python train.py --arch="transformer" --model="CTC audio transcriber" --dataset="read English sentences (LibriTTS-R)" --train_examples=15625 --noise_aug=0.002 --input="waveform_16khz" --tokenizer="char" --vocab_size=32 --norm="layernorm" --norm_position="pre" --hidden_act="star_relu" --mlp_ratio=2 --head_dim=64 --fused_qkv=false --bias="all" --qk_norm=false --parallel_block=true --inner_norm=false --wave_strides=[5, 4, 4, 2] --subsampling=2 --layers=12 --width=320 --positions="rope" --init="lecun_normal" --residual_init="zero_last" --optimizer="cautious_adamw" --learning_rate=0.0014 --beta1=0.9 --beta2=0.999 --eps=1e-08 --max_grad_norm=0.5 --max_steps=13300 --batch_size=64 --epochs=54.5 --lr_schedule="cosine" --final_lr_fraction=0.01 --warmup_steps=660 --weight_decay=0.1
Rows from block 6 of a small CTC audio transcriber, named by matrix and row number. Rows with one number belong to one neuron. Each number is 128 + 32 x the weight over its row's rms, rounded and kept within 0 to 255. All counts start at 0. Numbers have three digits each. After the name is the row's rms in percent of the matrix's.
After each neuron's rows are labels from the 100 clips, of 14976, where the neuron reaches its highest value: "top examples" is what is common among them. Only what is clearly more common there than usual is listed. The data: read English sentences (LibriTTS-R). In brackets: how many of the 100.
# fc1: MLP up (model.blocks.6.mlp.fc1.weight, 640x320), inputs 0-159
# fc2: MLP down (model.blocks.6.mlp.fc2.weight, 320x640, transposed), outputs 0-159

fc1.180 082:138119132169103102178125155139196101184117125159098153108183109127154136140088081136058104148123129128120159148079156124045125128137172164068137172194113093123129191084104118113115143151143118124157102127134098132152090051145130113139200128120119153073155148124188113144128090114094145124098117145148155156202122088164103208108142117143107128157069107124184113107081141121132167172157150240086131088131117138115132075119109156130112128079177103104051108081171111191129116166144152
fc2.180 046:118130103169103133124143140155123128119116087166074147157107151140108109107114143084063139094115119091144198111117061133134135100089202150124135087161177127113118146135120138109091092084137109105115137088141104104167176148038112133051154092163100095154145117143156096145137125048152186140121116124138210127146100150198099250157120118139089130137090118125120120145146088185107169133167102131117136133135106133128123187166130084120094134125113066105183151099188143111061150133131061
top examples: the word "you" (34)

fc1.610 115:149135134142129131154127105148124122170111141192120113167136136122130164148155112121128095156085139101130131207102144121117170137104139143122142193131125139104112151113062100193157127141097163154133137136108111164152159147142169134057101120089081148022159122210217197180140179107104126169148099160114125134135166134121132120100095105149103123125114144088135160134153110140160186172145140139132128194093084107109139116137133135131119098102074118173108063110100112158108137130191067
fc2.610 099:100095140127092125155109150133104106111142180198105111123128164109127159064131103102088098117124139154145079121154205142152151133103085164121113134135082119130118150177137091132116130149152085157075149087113104169142168072100117149141199111108109134163133082120119138104091139108171130140164213124132066158164083124088176058103119140137111153115107118110100122126093113141136131090125113123144089106097179221108127127091084197167162124160172094071075174154102106148130143155080175
top examples: the word "for" (25)

fc1.408 101:115227132146145107201091088098102121126101134170103109091100139159099044116185157119123131105086134121087128138110157052100099131154104111088100131100067147142113127133107178217084138102133108187084099124090135115093167088144194141162087129163116055146142150136103172137107123131149090176100114137186164138110157129123125136140142148130095094162096087118161145117098120157105154148141130120133176120091107146106098101154132127117120094092146096142085136095175084113142121117164108
fc2.408 091:076132143169074121131138152138136120106135060151093104159107110138086097197120102102054137178174165083063112137163104157139123115173141114088147176132178181112074144093120128117145090146128130084114109139072132170192134098106088171138112066122155147170163112173140130090097145133130169112171134085102134137100110124107109193167206077145099129127123119107184169118115159170147108083089095082173128150148105067115141127143101191138085136105170134157086154159153172161100171091077138
top examples: the word "for" (43)

fc1.44 101:121166196152107127103130160140158127118126068152183159132126174172107082117103168150145132145145150107108208112152100144097156149174152085115096145109102115104154126140043133117088109084090123174114147174155113075118137126138092131134096127118124120162162076098105144119200182194130087161135085080138148109146153111147125160146189136097161109161139121103163147130103164140156085123082072106158120148162086084116174107148111171123130150168136110165178126128178082149091086100137167
fc2.44 104:173041103184129112079126093110139104108101067083130147154191141109082087116238076131097085150089141146103063157171115091161117154144131112129131160177145130113065129126066171126168102115095172185133101125123145086142094094159126081162133169119112142143111163098119138137118150161157071115169072147054143104133137108102134171119098144125096059115102151079122082108109120132113127142109164126170168152109140150086120130107110126075179111117082177123124130192123154073133137108145149
top examples: the word "for" (25)

fc1.325 110:107158080141102165150160158147130102132130106104133153163119140151117128173110139124101128125139117168100134122140106131109141131175148141068125124185149120128114157083091099124066126064144147123154135180140141102020137114163156098124079129068164129150154115106043118141140133172128114165106122129168130149162099142108146135160211154124134140157116102178118161158102156119143099160108122157187127152201088098091118110155141192088096192137110094147081096083128093137140046137195103
fc2.325 118:055054215159146074030141135090097070086160125130153087153183134143099075116149143152117114130151120107161166142099159120183139168140104080143141144095134135089135091104076125124122089139138136048164086137176171084174112153079169126129170138153139130153141177123158111085131095086118149073126170134079108160160085147126111095089064141106105123149116119088113118080143091113081137111195190142085064121097183056155097092065125127183104125107130122109126155104181114149151162136092161
top examples: the word "he" (41)

fc1.362 114:112142096151120151140132108128169100132054151109098179155192188158114158167083145120098027171213078129139129149125077060115208155105136106092148173145137131098126155144120150193107134070118204145113050149142129114091125094134125183155086151080124098119121136063125200111125161151101183152119143156169148118169114141169081134123097121151073118104099135120121163149117092170148141142124129154171122171095100081164122131116152152060159083084112128095146134147187109098141118123188176
fc2.362 107:129114147141197141099165085115150174105074062076166110120174138140079148094114134150108146187183136132116144069123162154175063126114096124099082110111189142094139126156180063157127133154203098127146121157134095127126155100130128147099146094145173172121165106106147084133165108139138072062137097107142203122118096110125096186149150210105118089108137146171054084131159164119177098113182110139085110134118172107148074179124127121139159102107115103081122124077106133111100108155104127
top examples: voice: female (79); the word "he" (38)

fc1.119 101:145172094143155100102148104178072135097129174154110153071100185151130107130072104100153147194132145113140064137105108069114129143110178127117116091133120136105090164135192151165046088080112110136144105107182117066096174086162114189110103133140115077114171100128148086086124123135099181161146088130135152146106123145130143116136144179098097112107116092148159145070059130099143123144086087120123187195139127125195140094175174129139184122080128132110189126162061085165107098103156155
fc2.119 102:165080159131074151050142128155117161161107117135127131130171103125175132121164141190156145097134091142177140124139059124107160143078165164162109134091161126077161110135132104106080116122136104095110167124142145144113112086132196057140079165135104124111097100130063151159151152097187115175147205150103065151121056127125191040085117171105157109153168213101206132170123140099085126130115145114136139091141128153107158145123099073147121155086199079145110138126108125157114149133148062
top examples: voice: male (76)

fc1.103 099:166196151125122063179117104089097149130083132156071119095123160170126083159131122100155102153206123125107153131157175085114148113119141127124136156096142122120133156166088149149064085163117120134162092126148186086091140175132101127138105093174119122120124141135175105083189084167122178191071169167108150108141078086160133145110167159121105160107089086138179126119143117112207161158108145064128171150112154110151141074089152196084134129160131107119156125130149147099089168125173184
fc2.103 090:122155163108150093092181104180069161203151159087029060120175137196122175087081156135129138101117180116141134119152086133114099114095096108108171139206161152136158152128143108104065067122159104142092093095144123146093132083168133125153114131077108152135200100150123096101091057115138156134154127115175136141113155090182147134111150138105160153103105136110070095175184122140068134168144156103123083115129152137067091132128149183160151145136125133124149177090077171142158110116068117
top examples: voice: male (82); the word "the" (76)

fc1.404 104:111152154131090142140080128118121082040108172102131174162104160100133115149144100128146076145114135112153162155129100130118114123092158155145108134155104082168060176124094132111161170092124157114142147103106099051172133121166158154151178144134141067082106162150199120125119052096075136100128102122088136115146076130182094116087140069169113064116095140153123121125077154127130155152113129114097122168133125110159112090070192172124132080092156152111093161141150117090126123058163146
fc2.404 111:114131045134207071110101106177103188127154134124087125118066159136129142160069177134183227140105125122125123149081160097079087102130106111136117178109153158125121115136187209173108129161135107116136135154093120108152172075126155168073125152100109086177154081108142103089104140133112085100100106146146115099140124123174100094155173124158132085146103122145224112167021117139167066133095111195102141095179163130088157117195113141125181159089103130068074156117155131131112140118147133
top examples: the word "you" (44)

fc1.269 106:155151138148136101152122136161053107139152162208164117107178166166135130094101134193149175125163163153204157136106133122124212092172120148111107144129029139117106142157080142215084160124136116125111079063103137184100114147118111134162107161134121142145143120162150158192150071130091103149139116130098115140174072093115104127176163141156152091150101142110152139104116135127100067139051109126109164193155133146110132134140162143086110115102102134083194085101136086148120180089120114
fc2.269 117:174156072137165098121148131154146118060110150135112162126153135088091106119064133104136164139132137093088156097151137116121093093086110084081162113142167116155112101108081123117093124135160115155145161083171168141120159087069143142163113149159081181152107157119175116092071145150151138101185147146104127152118152157169178129125147072177142114063153162132155074119118116153059153097121163092063077119097130141191148130103112153119137106084123111176134122127143168112135100105069130
top examples: voice: male (88)

fc1.511 109:085183090158136145168119125133146136153092157109090119122137171128162131124083148143132097195109118129153123152118090117097133098156119125132159126124148072151157147081132119207151171182094105168179087083165158124109149080165134117155161164129139090160137121175155137109114122086090118155136137176183173184165073151080135150150151140126072103136104108160134146108136131148138128153111118091143122102151155176131151109127141141099153117098052152127085156139103069119124037102248137
fc2.511 106:150060084106103105056172155113139133136149131169186118078088120142120121124092120128100081080135145171078108078115145145175107144129125113113117083143188125139098134182151135145119101181100110089082146157137163099114066103103090145178172099116153186151197137101096127127117106130159118107048144128084098155102138238128135136114163203110120116137168169135104132102176123124139135097169147136137058140167146118133129130110095052187148151156155150140183138125108153167076118158090158
top examples: the word "to" (87); the word "do" (36)

fc1.509 095:152182156197142076121147162081128077115100127156115121125128129181170135123145189146152172120051149122165112110131120097052128153133075135141127092147138082069126161074079135179089097158147147105165119129160061138110153133111155106143135165141123154112135169100119145139127116103137130090156061167033175161130066132085154124094155092110082111100070169134133226054100153122124142160075125144110142147119164129143130068186116148134094145081123160132134101179149063140102095093195113
fc2.509 101:158125130170118182107137156123186165116165139113145154106119092111170143063133132155152116113136084159104157150120188157122098137136123116079120140135071122104131119092184139148095136127120137126118180161142102138124129120117115067107200105142145140164098135132116155091153092155172145169119107117134136117111149136197159037083168151180121092107135151150124077129117176069106159180137133109092114097101106134094111165096139136160110134114129066117161158109114123151121130137090147
top examples: voice: male (81)

fc1.27 096:199179126162103090174121125136107175110107147080129178146093151161090151103161120127146116115119089110085169199104091120136173128146104128140107127098126155099163156149145113184156131095145127113075142156129150087096115150158150158200153208096109101090103122128148143119123076192070134184125113140192152107106140113150145157169136149172121093184093145113129125150115112140192158167147135151136123214108090118110078126094200101106135165143108125124116130091173137091169122134171060
fc2.27 095:116149108145131165057103150192175090106127158089175143170168095118111090151120105129117091111127105073145137059089104159155143120091132135140103140084067124154132211171142091125146150167125157144105107114163128170168141154177124151139110073118114131115128103128075160128078128110077154154092085143217116135153183154163147109221132101129130115099164102115081128151187128093140060077147110122126092122067170181119178151124118149164088101113122150112099113119109135147116160104135158
top examples: voice: male (82)

fc1.447 098:138129104157154143143185136098170118119090054177126185160146175165130157129113137157110117130148124154167128145069075109119099154195109152112100113163122082088167184097095154123058168056147157120152161091171142101099090095137127152133082162085135106141108174093015128146109169141135099111181061149128146129106160113138094151142178153073095165144121093110132119076124153112151081117156066150138104134186083161113097111141151122113113108121181150110169129153132115115133119113143095
fc2.447 102:109125172086153116109128133163113117173190105119102091109117099133072117091136129182108147144088134107110124140119122169117170085100123118122162169069111113111101121113098042088137116120133128111094074133172133089160130146149160134110182092152113124135162105193183169072137110100127179167113149076110141162145129110084150154106123081194152135121122105091096068137137102138079152157128181154129140116134131108135121149099118121148125177131095086116118135114122062146097149090108169
top examples: the word "he" (59); the word "his" (30)

fc1.331 101:157135074076117108139070127119134123073138108137114162145111122085136137133106093132102126077198075140133161133068091122110119068134121164109163072131132119100123129146098111170136196141164151150142122082132128171177102169100078153128124103136137095124171089125191135103111153172191186143151149074168159139137171124139126175136115121126100221155135079177121076142130149215173099107168059097138153100174071150118156149147112098132172119122150131150131131171142155148155115122093136
fc2.331 106:058092163165169174092146184132098147135132114147092122168150108180085151109143108109146125133148167165142168152132148100144143168147075087206072166094188133118124152086195133109187103115161100091119109133119153149095154129103145095152099145120073151062119101171155088141185094084102090118101158196106088103106118123138129090109119137108120065111125179062115153102083132087071136130099153144140134138090158135138125031074111116106132096147139104091117186084146128066097135171163149
top examples: the word "you" (32)

fc1.593 101:052158136173072083124136064074153108144100146136133175150117114087167093122097109154181154116130129111154072203148108100132091151176137161128100158135122145108121151134129150161124159154115136092184158087095141139132118162143109152119086181094093095112108155130138137190129163136116194107153085138101128168234114170142118161113144157147148106115122083104186198040116096118098130140155075174096118114134115145195110082161156104107144110087171098130127130116120086149145152054122165
fc2.593 110:081108215106125147076201089155144171144101115112151027035197125144091118109093081152115125121136180099111112121092151121142115147096079156101122104134166147147150098131137133165087138129174080111133086111100113140105156110058125131077160130139093142150183047100120073108119082110111150133152155135083134127119155180159150104066140112132172141144105112105190102195167086110146118072140166115141145094067142177135119160094119125174169062134157144100143145125136126123138129174079126
top examples: the word "be" (51)

fc1.349 106:134143119131092100175140084123117142108077127094158137124159120166142112090193118125164114146116062099159179158169160140100128117177129134137097152120092087178162111044142156134168147134142136151122155134142130099053095185171118103195157148117160074123113190151128108120167057165094147139142108132075141148183105108135098126085182168068144101164109142153164134106148124107160118176127141101119217103097126108184078093154164111077070102139092173140079059131129093094159099075138151
fc2.349 108:070132111161110110180076106110086135103109066200119138085135165092100115142062140107097135127108133110121119122088206097141091080148126182116114093205174155121080096154145213145162150129162105105070160159117071124142135083144072126143139186082102138148120143121177113108104090126083098118130113114126056193098115135153117088178168127126077103097189188173128151131134127122149138112130148155154111156122083103150170128122104177145161141079123185175083159099110100147109112103165109
top examples: voice: male (89)

fc1.465 112:151135123127175138153112118152074039168157165142077175140130164121092160166111157107143148112129125114095151162103152098079132109066159152098123197145104159177076134128130142155102145104163094173168074068123130185176192068111120149132085139123097094152180100199166221140135106099106138132162124087138149129088167093052084135190107115144094117116116150168162112158131110139036097144124092092092118110168115114066140089201125155101146085095116113076135164085087099109153147115194130
fc2.465 117:074129079148068173114136146153157133114152070159083126182194096102084162047128147111143156133094105160106147180193119114143162100081179108096127154149169153162138142158180112140173141113078129167075143139078138160145135101141135109104132114162157137132133072153118167105148097132119192149104144075126097102122128156175147070099165142187161118137173141093179138107109165107103139176142103117108113143132113067164077081074095113168123159117097170146147129111073129161116102079100137
top examples: the word "for" (26)

fc1.5 081:118136147119106124152140165116086110143124052171143211145124156128087060157145116074146086128144125101131160142092144132117076127172114158147110133123089135106131144144177136137103103181113098095104162101123130124162172134196119189097097106146144113147136184126138139145219171107081132188116131122083146197165161123103141124129128175184132150129096137114199172106086092143150162085105100184170119100130093075086145133104134105099104138177177084132143168125116114120148107117180104
fc2.5 057:129177161187160116101139132136126156146095105161115104159120146154092122166102117104181085107104133157079126091068104096123141127133143154087135069116157172173099194107099184128126134191126133096155096069123105136128150127166153118133112119172112135163106149162116162148076175150156102188163118085160227103126137199148135227121142088111129148173107113083166121148112136185182176128100185131113111118147111147174212193140121133124149106075129087133144117108114128098099132117153048
top examples: the word "replied" (38)

fc1.85 094:103163150137128090194101185140115148133135154179145063149108102156083101110138089147139145128145155121171188137085179164116188120076142130144096134096142148126128132124042158151133090157162146135104160146126079135116121122080140098088125128182103173103154108179159152119139151117093111150054121169147161083132176067163152124137191103156183093112136146141215106118101110191189152157119137206098123135093133100155149094091087160173087100127127114108138099063111084142134146106193154
fc2.85 099:090154098117146092133151104143153168089135110117140129178120184155083108177092147127154138069121125100157137100097058140109095138147105084185107115134151120104104139162158140163053175139131112145116119128148198106128055094121132148048129102141095116123176089162133065104136122141134127069098132044101158129107181181139170132178085140138152157162125101171128144156104166169177151113117185149138151170141091134169179149188102065154177099110161085134077107131156128086155046111135122
top examples: the word "you" (35); the word "your" (27)

fc1.590 097:140145188142081142127087150159113138071122104139086141124064164167100127159135138114146119131116140118106154143114153118116156142113090105133164133089142187155145133190096117169153116125122165176075127101120100153129138134100178156139049150186114038163127161125128116136079139114140100168075080108111155154096159135101105119157158111177201107120116220113175140112109173132044243202123062092074163146098130111151123132219125133101056121105050156104089108117160091158112114116172107
fc2.590 099:144146144036078137124171112144085188090169091098176064091129088047170142158169052160106099100155111105119109106122148184136141149143121143170114120117128150101131108141155084130145132168088171110153148149132167157171127186093130120135146133110172224141131135132116135051133089164074081138105173150129138149157121080091120068095086104131139156132173106100103103152147118109201087081149175104138140142112100136133105121087113099098152155133101084164148127127136064148108176146125114
top examples: the word "but" (36)

fc1.343 110:093166148146151178220045101183093078083121165171076128140133101101141071195113152136126185159091131124150113133140088052105197125120155177130096138136100119073086153097143176114109134131126133117132140077112137151105138104127121138147148157188097139096088125167142172116182112082136108124130108148082121160119090082104085147126108188088175095106093146135231108105075166127086096142069109151113126120148092125149201103149134137119111143130127175126131138147137115153105154139142089
fc2.343 113:119079146130151119160108126125093162111162112134116129102118119089138111144163085123137115095153051156164131101122094130113142127152132080114122099193158085111079140059169161120109119157151165137177146098125149139154167143148178115087166154052164108147091104124169099103092136132136147156174181097145101114088109139140130132113093094124162076177162124145116152166156115121123111133155174173146143098132124159107176130074162100175204113092133124181143110166127154174112119114131121
top examples: the word "we" (73); the word "have" (26)

fc1.397 103:090149128116123123097094111150189146184117091118084110139142105186102127218083171074132114109092059059165152140140086129143164143094112113171173178096127123147122160090132196124149128169160164147191083091096132114104142112190216134163122174143121121159116109144149133101190134075094077213085079126150148118102140099152098137118151074140123070092084094142139150158084126158115124179125113127093100110118131103106179112149152163132133138109130099125096087139107181037121100115175075
fc2.397 112:143048116180115160096138195078144160121141123121105157049074131146098125130170102158092134148135139133113125106183115168162123156119124107126094100120151114127092178136197110170139101165133128075151120150141108151115093081070181060151174134167158161169161117119077130132101074072164134078136129155094046148084125142133102116119110112108131070131151202145128133081102098138074137117105097167154118101113170079117112158089160119129129137088199147174128138102144118164136148127091152
top examples: the word "to" (60)

fc1.449 108:144192152129121081116124134120159135165124118075120118130110129120118102140122145139130103163111153112174152122148105138094147176118109088176105104101101073151131147090099138131136132144172154185156072108191152155128150115160181098131083118187149090136176120150137062076114134121085090173143064171105136091099089082055127138162149163132104101150070155131096128091146156146145098179078123106144161197119162145182161092170095177101155141080148115130153132153060110143116161081131134
fc2.449 111:116070159125100106126144159123096119118128114103163128167152089106166073121107128124119111040189099098141153071138133166101163143145135132068098114102132091100127125154128121150157135136119161135119151111137203110139097137137063106080154184140137181172188150158128133196201106126087092077111120121118097151096134153095166129137220073169149151125130161178169123182122134134101161123130151138122093072151107122083149165117181110173121112175096154134120141107110127173063130156140119
top examples: the word "to" (71); the word "be" (26)

fc1.115 089:118143125166115134121082164145160053073069129116113149150156143140143107136099088135078116127166088125151129109140130114110199145112125141169133131098083144076088179099130127190138159129159148167170104092126110173146089101094105163141143160147135117111113152159154135149146144110047147103118109173159142132171127126116123126156122112131144128127091167149166172149089090154152114123076080116186115205103095104116102096193143192072050083104151184185084107127103076119124067154119080
fc2.115 057:114130077163152101117146113117114167078098106132142167165167121155100119162108132163135115125154099126132106146102106097116168111146173078113138115132135110137133179121125120125098178130087114109140093112119152112129091096123120085096106077114138113096119141112121146147094153107111147147139152080085219105168125186137089255087175118142095177145120130130107124110208120126162118148171150137165121175126120127222160105106177116052092132043118061094139143094181133100126079115145095
top examples: voice: female (91)

fc1.222 101:164188101119133127133116161126104084135117179104055130110101180097096128098089137131110138174125110140061112144087196129115100154164166114087165157108090142164073147148100082192123109161142121119138132124152162106039172155101143116089061174179105147121109165152142110149113142106167100151118123156164146161149062119100067117174119086140072094103123113138159093104161120113145154184087129174083158131127159138094079141120123171135142124125028107090080141114139121140107091147175117
fc2.222 105:052109134147105123137157127136177155151092118169123203079153100132163097134111108153181097088083122108155153173170114125132144178120134105089139143124168188098094077069163191095146167117094141197140159170142139160105154159153129117127128136093115088146099122084126208134082085084166128184089137075144102093129123115135144128149109160137100165145112144089118108116104153124130083101137127157139107096115039129130166122178130086125140091128120153164115124160080093121147171137136109
top examples: the word "but" (28)

fc1.271 112:125108193138076110125135102156159152089084060076171123117179060213076118211140152083148114131202114104153073173111125128129102105148109195164104114133119101123151164145140090075121121186090142125144120103085133167144097119126106130122082162120130116084112123054165174158119156128108105096080144124108160133179207147166143160112113139185149125063104153129195156110086169112110161127163102168185101144115106084071153121143113110157187140126154149148131061111106160035110079103130128
fc2.271 106:104058105059200130133123136088127128123123137143129111147115176118052116102103143160174176158076135153104051107098078121123132087144079100130160140148130187132130059190173099113095108119118107194160115120174150110063125165150133097121132128160145107117140118121092091078112093088151208160101138144109079099114110114087122077161161114135083174122129118131102104129150107112113135112094125093102143135095148166124169147104091119165188108123067130071140172099118137125116104176175162
top examples: the word "be" (33)

fc1.28 109:045136176113065144158125144150091127151137109156146136112107108157127077130096139124107096138173095125109163127141101137134178147135130188070125142120108114109145123109122136127158118117150104097130140160108172073150098129160097170118091158144149119168130126093123063133158151138150091112107106093126127135068111101117154170169205126158120156120157123122185137148059146160226192138121124125105110113131072129151145110203151149129052131156099073154103111085108063062099124154133147
fc2.28 118:165125126092190170084201113125121090067130129049140136124105164097098094176176075147154143173046142158129104145116135186109133153127103111153186147148141095094148130108131073102127146144137139103150151087106146142125154063066098123084168185139144108154117109117153081181116130110160125057161077075145100165124117142096153136145139147066198126116165096105062107109149138133096192136146101129074140154107108101085138149149117150093122128130122144131131106138089085091085162130126138
top examples: the word "for" (40)

fc1.553 101:096189163144067114194059136164107100132084079079137105102112094155140107161114084183139174083107119138151199096088142165117163122135111121137098135130151096122169155122095130155122100148115102163171130125108158140154097169062118100162143159123125120169119131159100162097124126070149122210031149146147167122118165116148175146125138079226124097141073137136169148126163165131112144146131098132109099151122113154103149078083162116148097131191107107165153089135133074127050155141124046
fc2.553 092:139135088142120104117156107154049098122141103026104114163078161079147063145119124143163135152079122111113134075108118132080103126144173150139161151095107142166121124117131147170091098152145176114153153133127064128145133146133190128163146128143108182172117103150091101107112072134155160135140141100124132167145107113193097180140153113109128076133113108138112059151113098144179051154111140095058066124131136091175070138091098166100144192183142016103145120060106104140136210093081114
top examples: voice: male (73); text has "until" (28)

fc1.10 097:111147114112115070211029112121187101125153101153165098188132025144124097148117100125068113098119100126104158204086133121107142088076138146130077145176060125157122153112053177153185188172150190160142141105069101188137107133090115101144192132120099171129109121184186162131125118136090100129108186132128129051144129121177119164119124118142135162112126162170224091157132117161115094105090094133138111122172121105150175122122125100170127130083150082101133140108092137118154161128155122
fc2.10 102:155130145080156149150129121137160158135151132146099091115126118177167111082117132146109124068144129111106148113159064136187142148163139089152114132147161055070119122161175130098062151126164150125115157078088121158119114094092157131194096134135092145144142086094085122143164104144114097180116079121135121117144136183195151131124078138130160109132161168120133136152160119140168152129118196152116097152098094144041080116148128109147150096163153081103171120132100128118123057080105181
top examples: the word "you" (61); the word "will" (25); the word "if" (25)

fc1.624 108:164120120144087132141141126111126125122110123149127073109147187162196128123112084127095109146105151092161148105093092155141152080189147162130052132117058110111100175111096149176097175087151135058150121057116101120144119091118187195149160173159097109150154157145165186132129144100135108107136112138129142104163149159151132123115141151148101057115087093149127101132151138157187097087149128075162100110143097144103165086151099180102086098103172088171151131124171101124153141101115099
fc2.624 101:095090138121050171121158096161131157136129095098191152072155103160093145163175084173076160136137140122090154147113174104080107071139125119148092136112188109112060139119161130099172117104163125073145159173124067101185188128166062108145122134106173126141160099101105117168138094123143146167134076055113183115098135119096134167119173159092063181123164124180095162118150067137134143198143091184180148122168129079138109154141133090086166159101121140108107120078109092147181183104186120
top examples: voice: female (84)

fc1.560 100:120192093162152152087127154130194088144155151118082132190189096116129155130121117136123110141116085169111099208145139125085185168110138054129168143172141092163123145119098111174127096121118169087160101080127111101057079098167156116137112109137077116141106104157083188139146124190022165149086104097146135110166092123153095139193124098165137111070125111081167134091123117131156120104158121111161167162153128104109164070121099174106138135105081160102134096103134147091137064166138139
fc2.560 104:106121141130138136207156115078117138089107163147161130116141173163139094140164114102045121156154134124100132086161161135113115124130163156162098074160155166131152163156114135155144151149075087174169138128146087146136101061135098162135104164102139083120170151161147112172181141101144158053125079106176152153160103080088153152119114131026131107125143142172109157099103180139065101143132068158128139130153116069103120175082099192092128095168142163159154158109074102103095104126108108
top examples: the word "he" (38)

fc1.507 118:098159062132070141152115129113114128108109100144125086137139055108146130083119114068124093153125121125117151222109195104039067129148151170158125124178103092143068151107079170130152151153104195134196151129117180082060128158144125095117116128091139123115075204158109127189122124094166115156142174120066146132111163088094145133088119081114116142134126076155157147165133187141079154152083121130158153136193135160130096125166170210058101149116102067078072122133095118145138124124175145
fc2.507 117:152116175103140130102147162172120122098132134141116131094146113132101117079108201113144161142089142174140121122112129123079096086093085165091137110115237134137116164173137064148110146148101127091116151123089143145133111107068137099197114047107108157164082089147117048126115146123123112073185170126099104176138112126055114133079073082120128137182172154116146119123122122097164102181139097159130099164110137131141112098140135163208123130090058119155141111123064106084085090152117124
top examples: the word "be" (72); the word "to" (66)

fc1.389 112:172169082135063173142159156081155143114129102124090183201114132083122140177147126157170110116190067166104154113083112115123159160186108084141134138125104169213148167080163110172106146109093136076147134098095160089087160166128177129082060133080112071118140163180134102156132126111123113124111108150141151116168142137170082149105117081157113098103148085151132111105117162120167105175141134141151115120167109100101105109150163135103061137165120106136106117125166165096149113100112095
fc2.389 118:182139082107150093169125095098064137118162167155112148126122133148104148122185136135088124123141161108168110124150111138139093138101184112145127103186144103122127107149126120111124074109115133165110106120085108090104124091102127130125126081035150159074127117186122173139153142093111191089157171139063092114119133158051110093221150133136083117104157111128072108147196112058094139131097132120127166170153177168129128113111116111120155079081060167170220077158099090104073102134115205
top examples: the word "he" (79); the word "his" (30)

fc1.167 115:117149133164153090142127099126105048088133143114146182140093202130125090113032176149176136085124164086121127163135145072109165121198127146151106206120074115169103129047136167140087166106121100110132082095147161110130156107084095194176113180133123112133189176148152171129164123159105156120157095129135139174104145133132081126182139160145182145152110123136157139109090144088073107107082136028108147138118104154130162071164120137077108118150140153125151130071168085163087152099152179
fc2.167 113:109100132126146082146110128111118086101077124114060168097180127121129130127138108140149158154155090129165191137134185148101096132138135081152145140081189140167134123122128098097111165185111136181114150159120094077116138099175115101140101135081158158149196088123146208119134131079152105109142157160163185073104095123129141093113141135070137083137140141124140123072141113152074180113112155128088115124087120061116158134189137158161131186171093095150073160082140178130089092147099093
top examples: the word "but" (32)

fc1.432 117:133115084130098102137150142105113111110132154166069121139143142075157160130118122117170067110187111131069153225159115077100173132146145157141122103143101127205124151079133148169136182076105142102125101071110111147211108120122166150132131157070099130134125133184165186170086140132127131170133081157110128132110131101169129175094136044135093096120167110136114171122109090166135125136128144099134153110122152101135096084143186152054108072102129179155086114098182116087138100093097096
fc2.432 117:157119087096149151172085067141172123112167098128160056110111172151105131125091139097120190143140147164141108111071120176110056116156096166102108078111176155132120146200177158181080144124150167172123133127127111129150129096065185109088130141182135115115161079100137082107110132171148099062201172130122135117135117135106173135168177118125105112170168059146087073145151130077165163140154137149037127124107165146133131159122086102110140067045146128183138085141104088122133145116064148
top examples: the word "you" (83)

fc1.135 114:107121117141111110172077096135182127081117144185124147181215116119107076160086107143156170121158079131161192079118202096118080176184123098158072107137039149142140139068129160146116190172128132112147109079122138090179198132137118176139097143119104114085103109147128122146152128130143100106186118155147147111146124165128078138190128200067131108134122132126154170073088151125084138115115107139133236139137128103130081134193129130134133114126121125151139137153141142129120092141149166
fc2.135 112:154118146111161112150122049099100175131107142161090119159149188144128079186159144108141099142120125072132139116103109163149174140124077136195148120112169164115146100176068117087138142132134068165109103091122115125131125137108068130149125124105128096060102096082101163116078163136113137086100167132133087113115141097057108127086105148169133168171071087121103110164193056097148131116141179118169166120161135097093182145128105135157153145182130180187130161136114141102160125127151198
top examples: the word "he" (86); voice: female (79)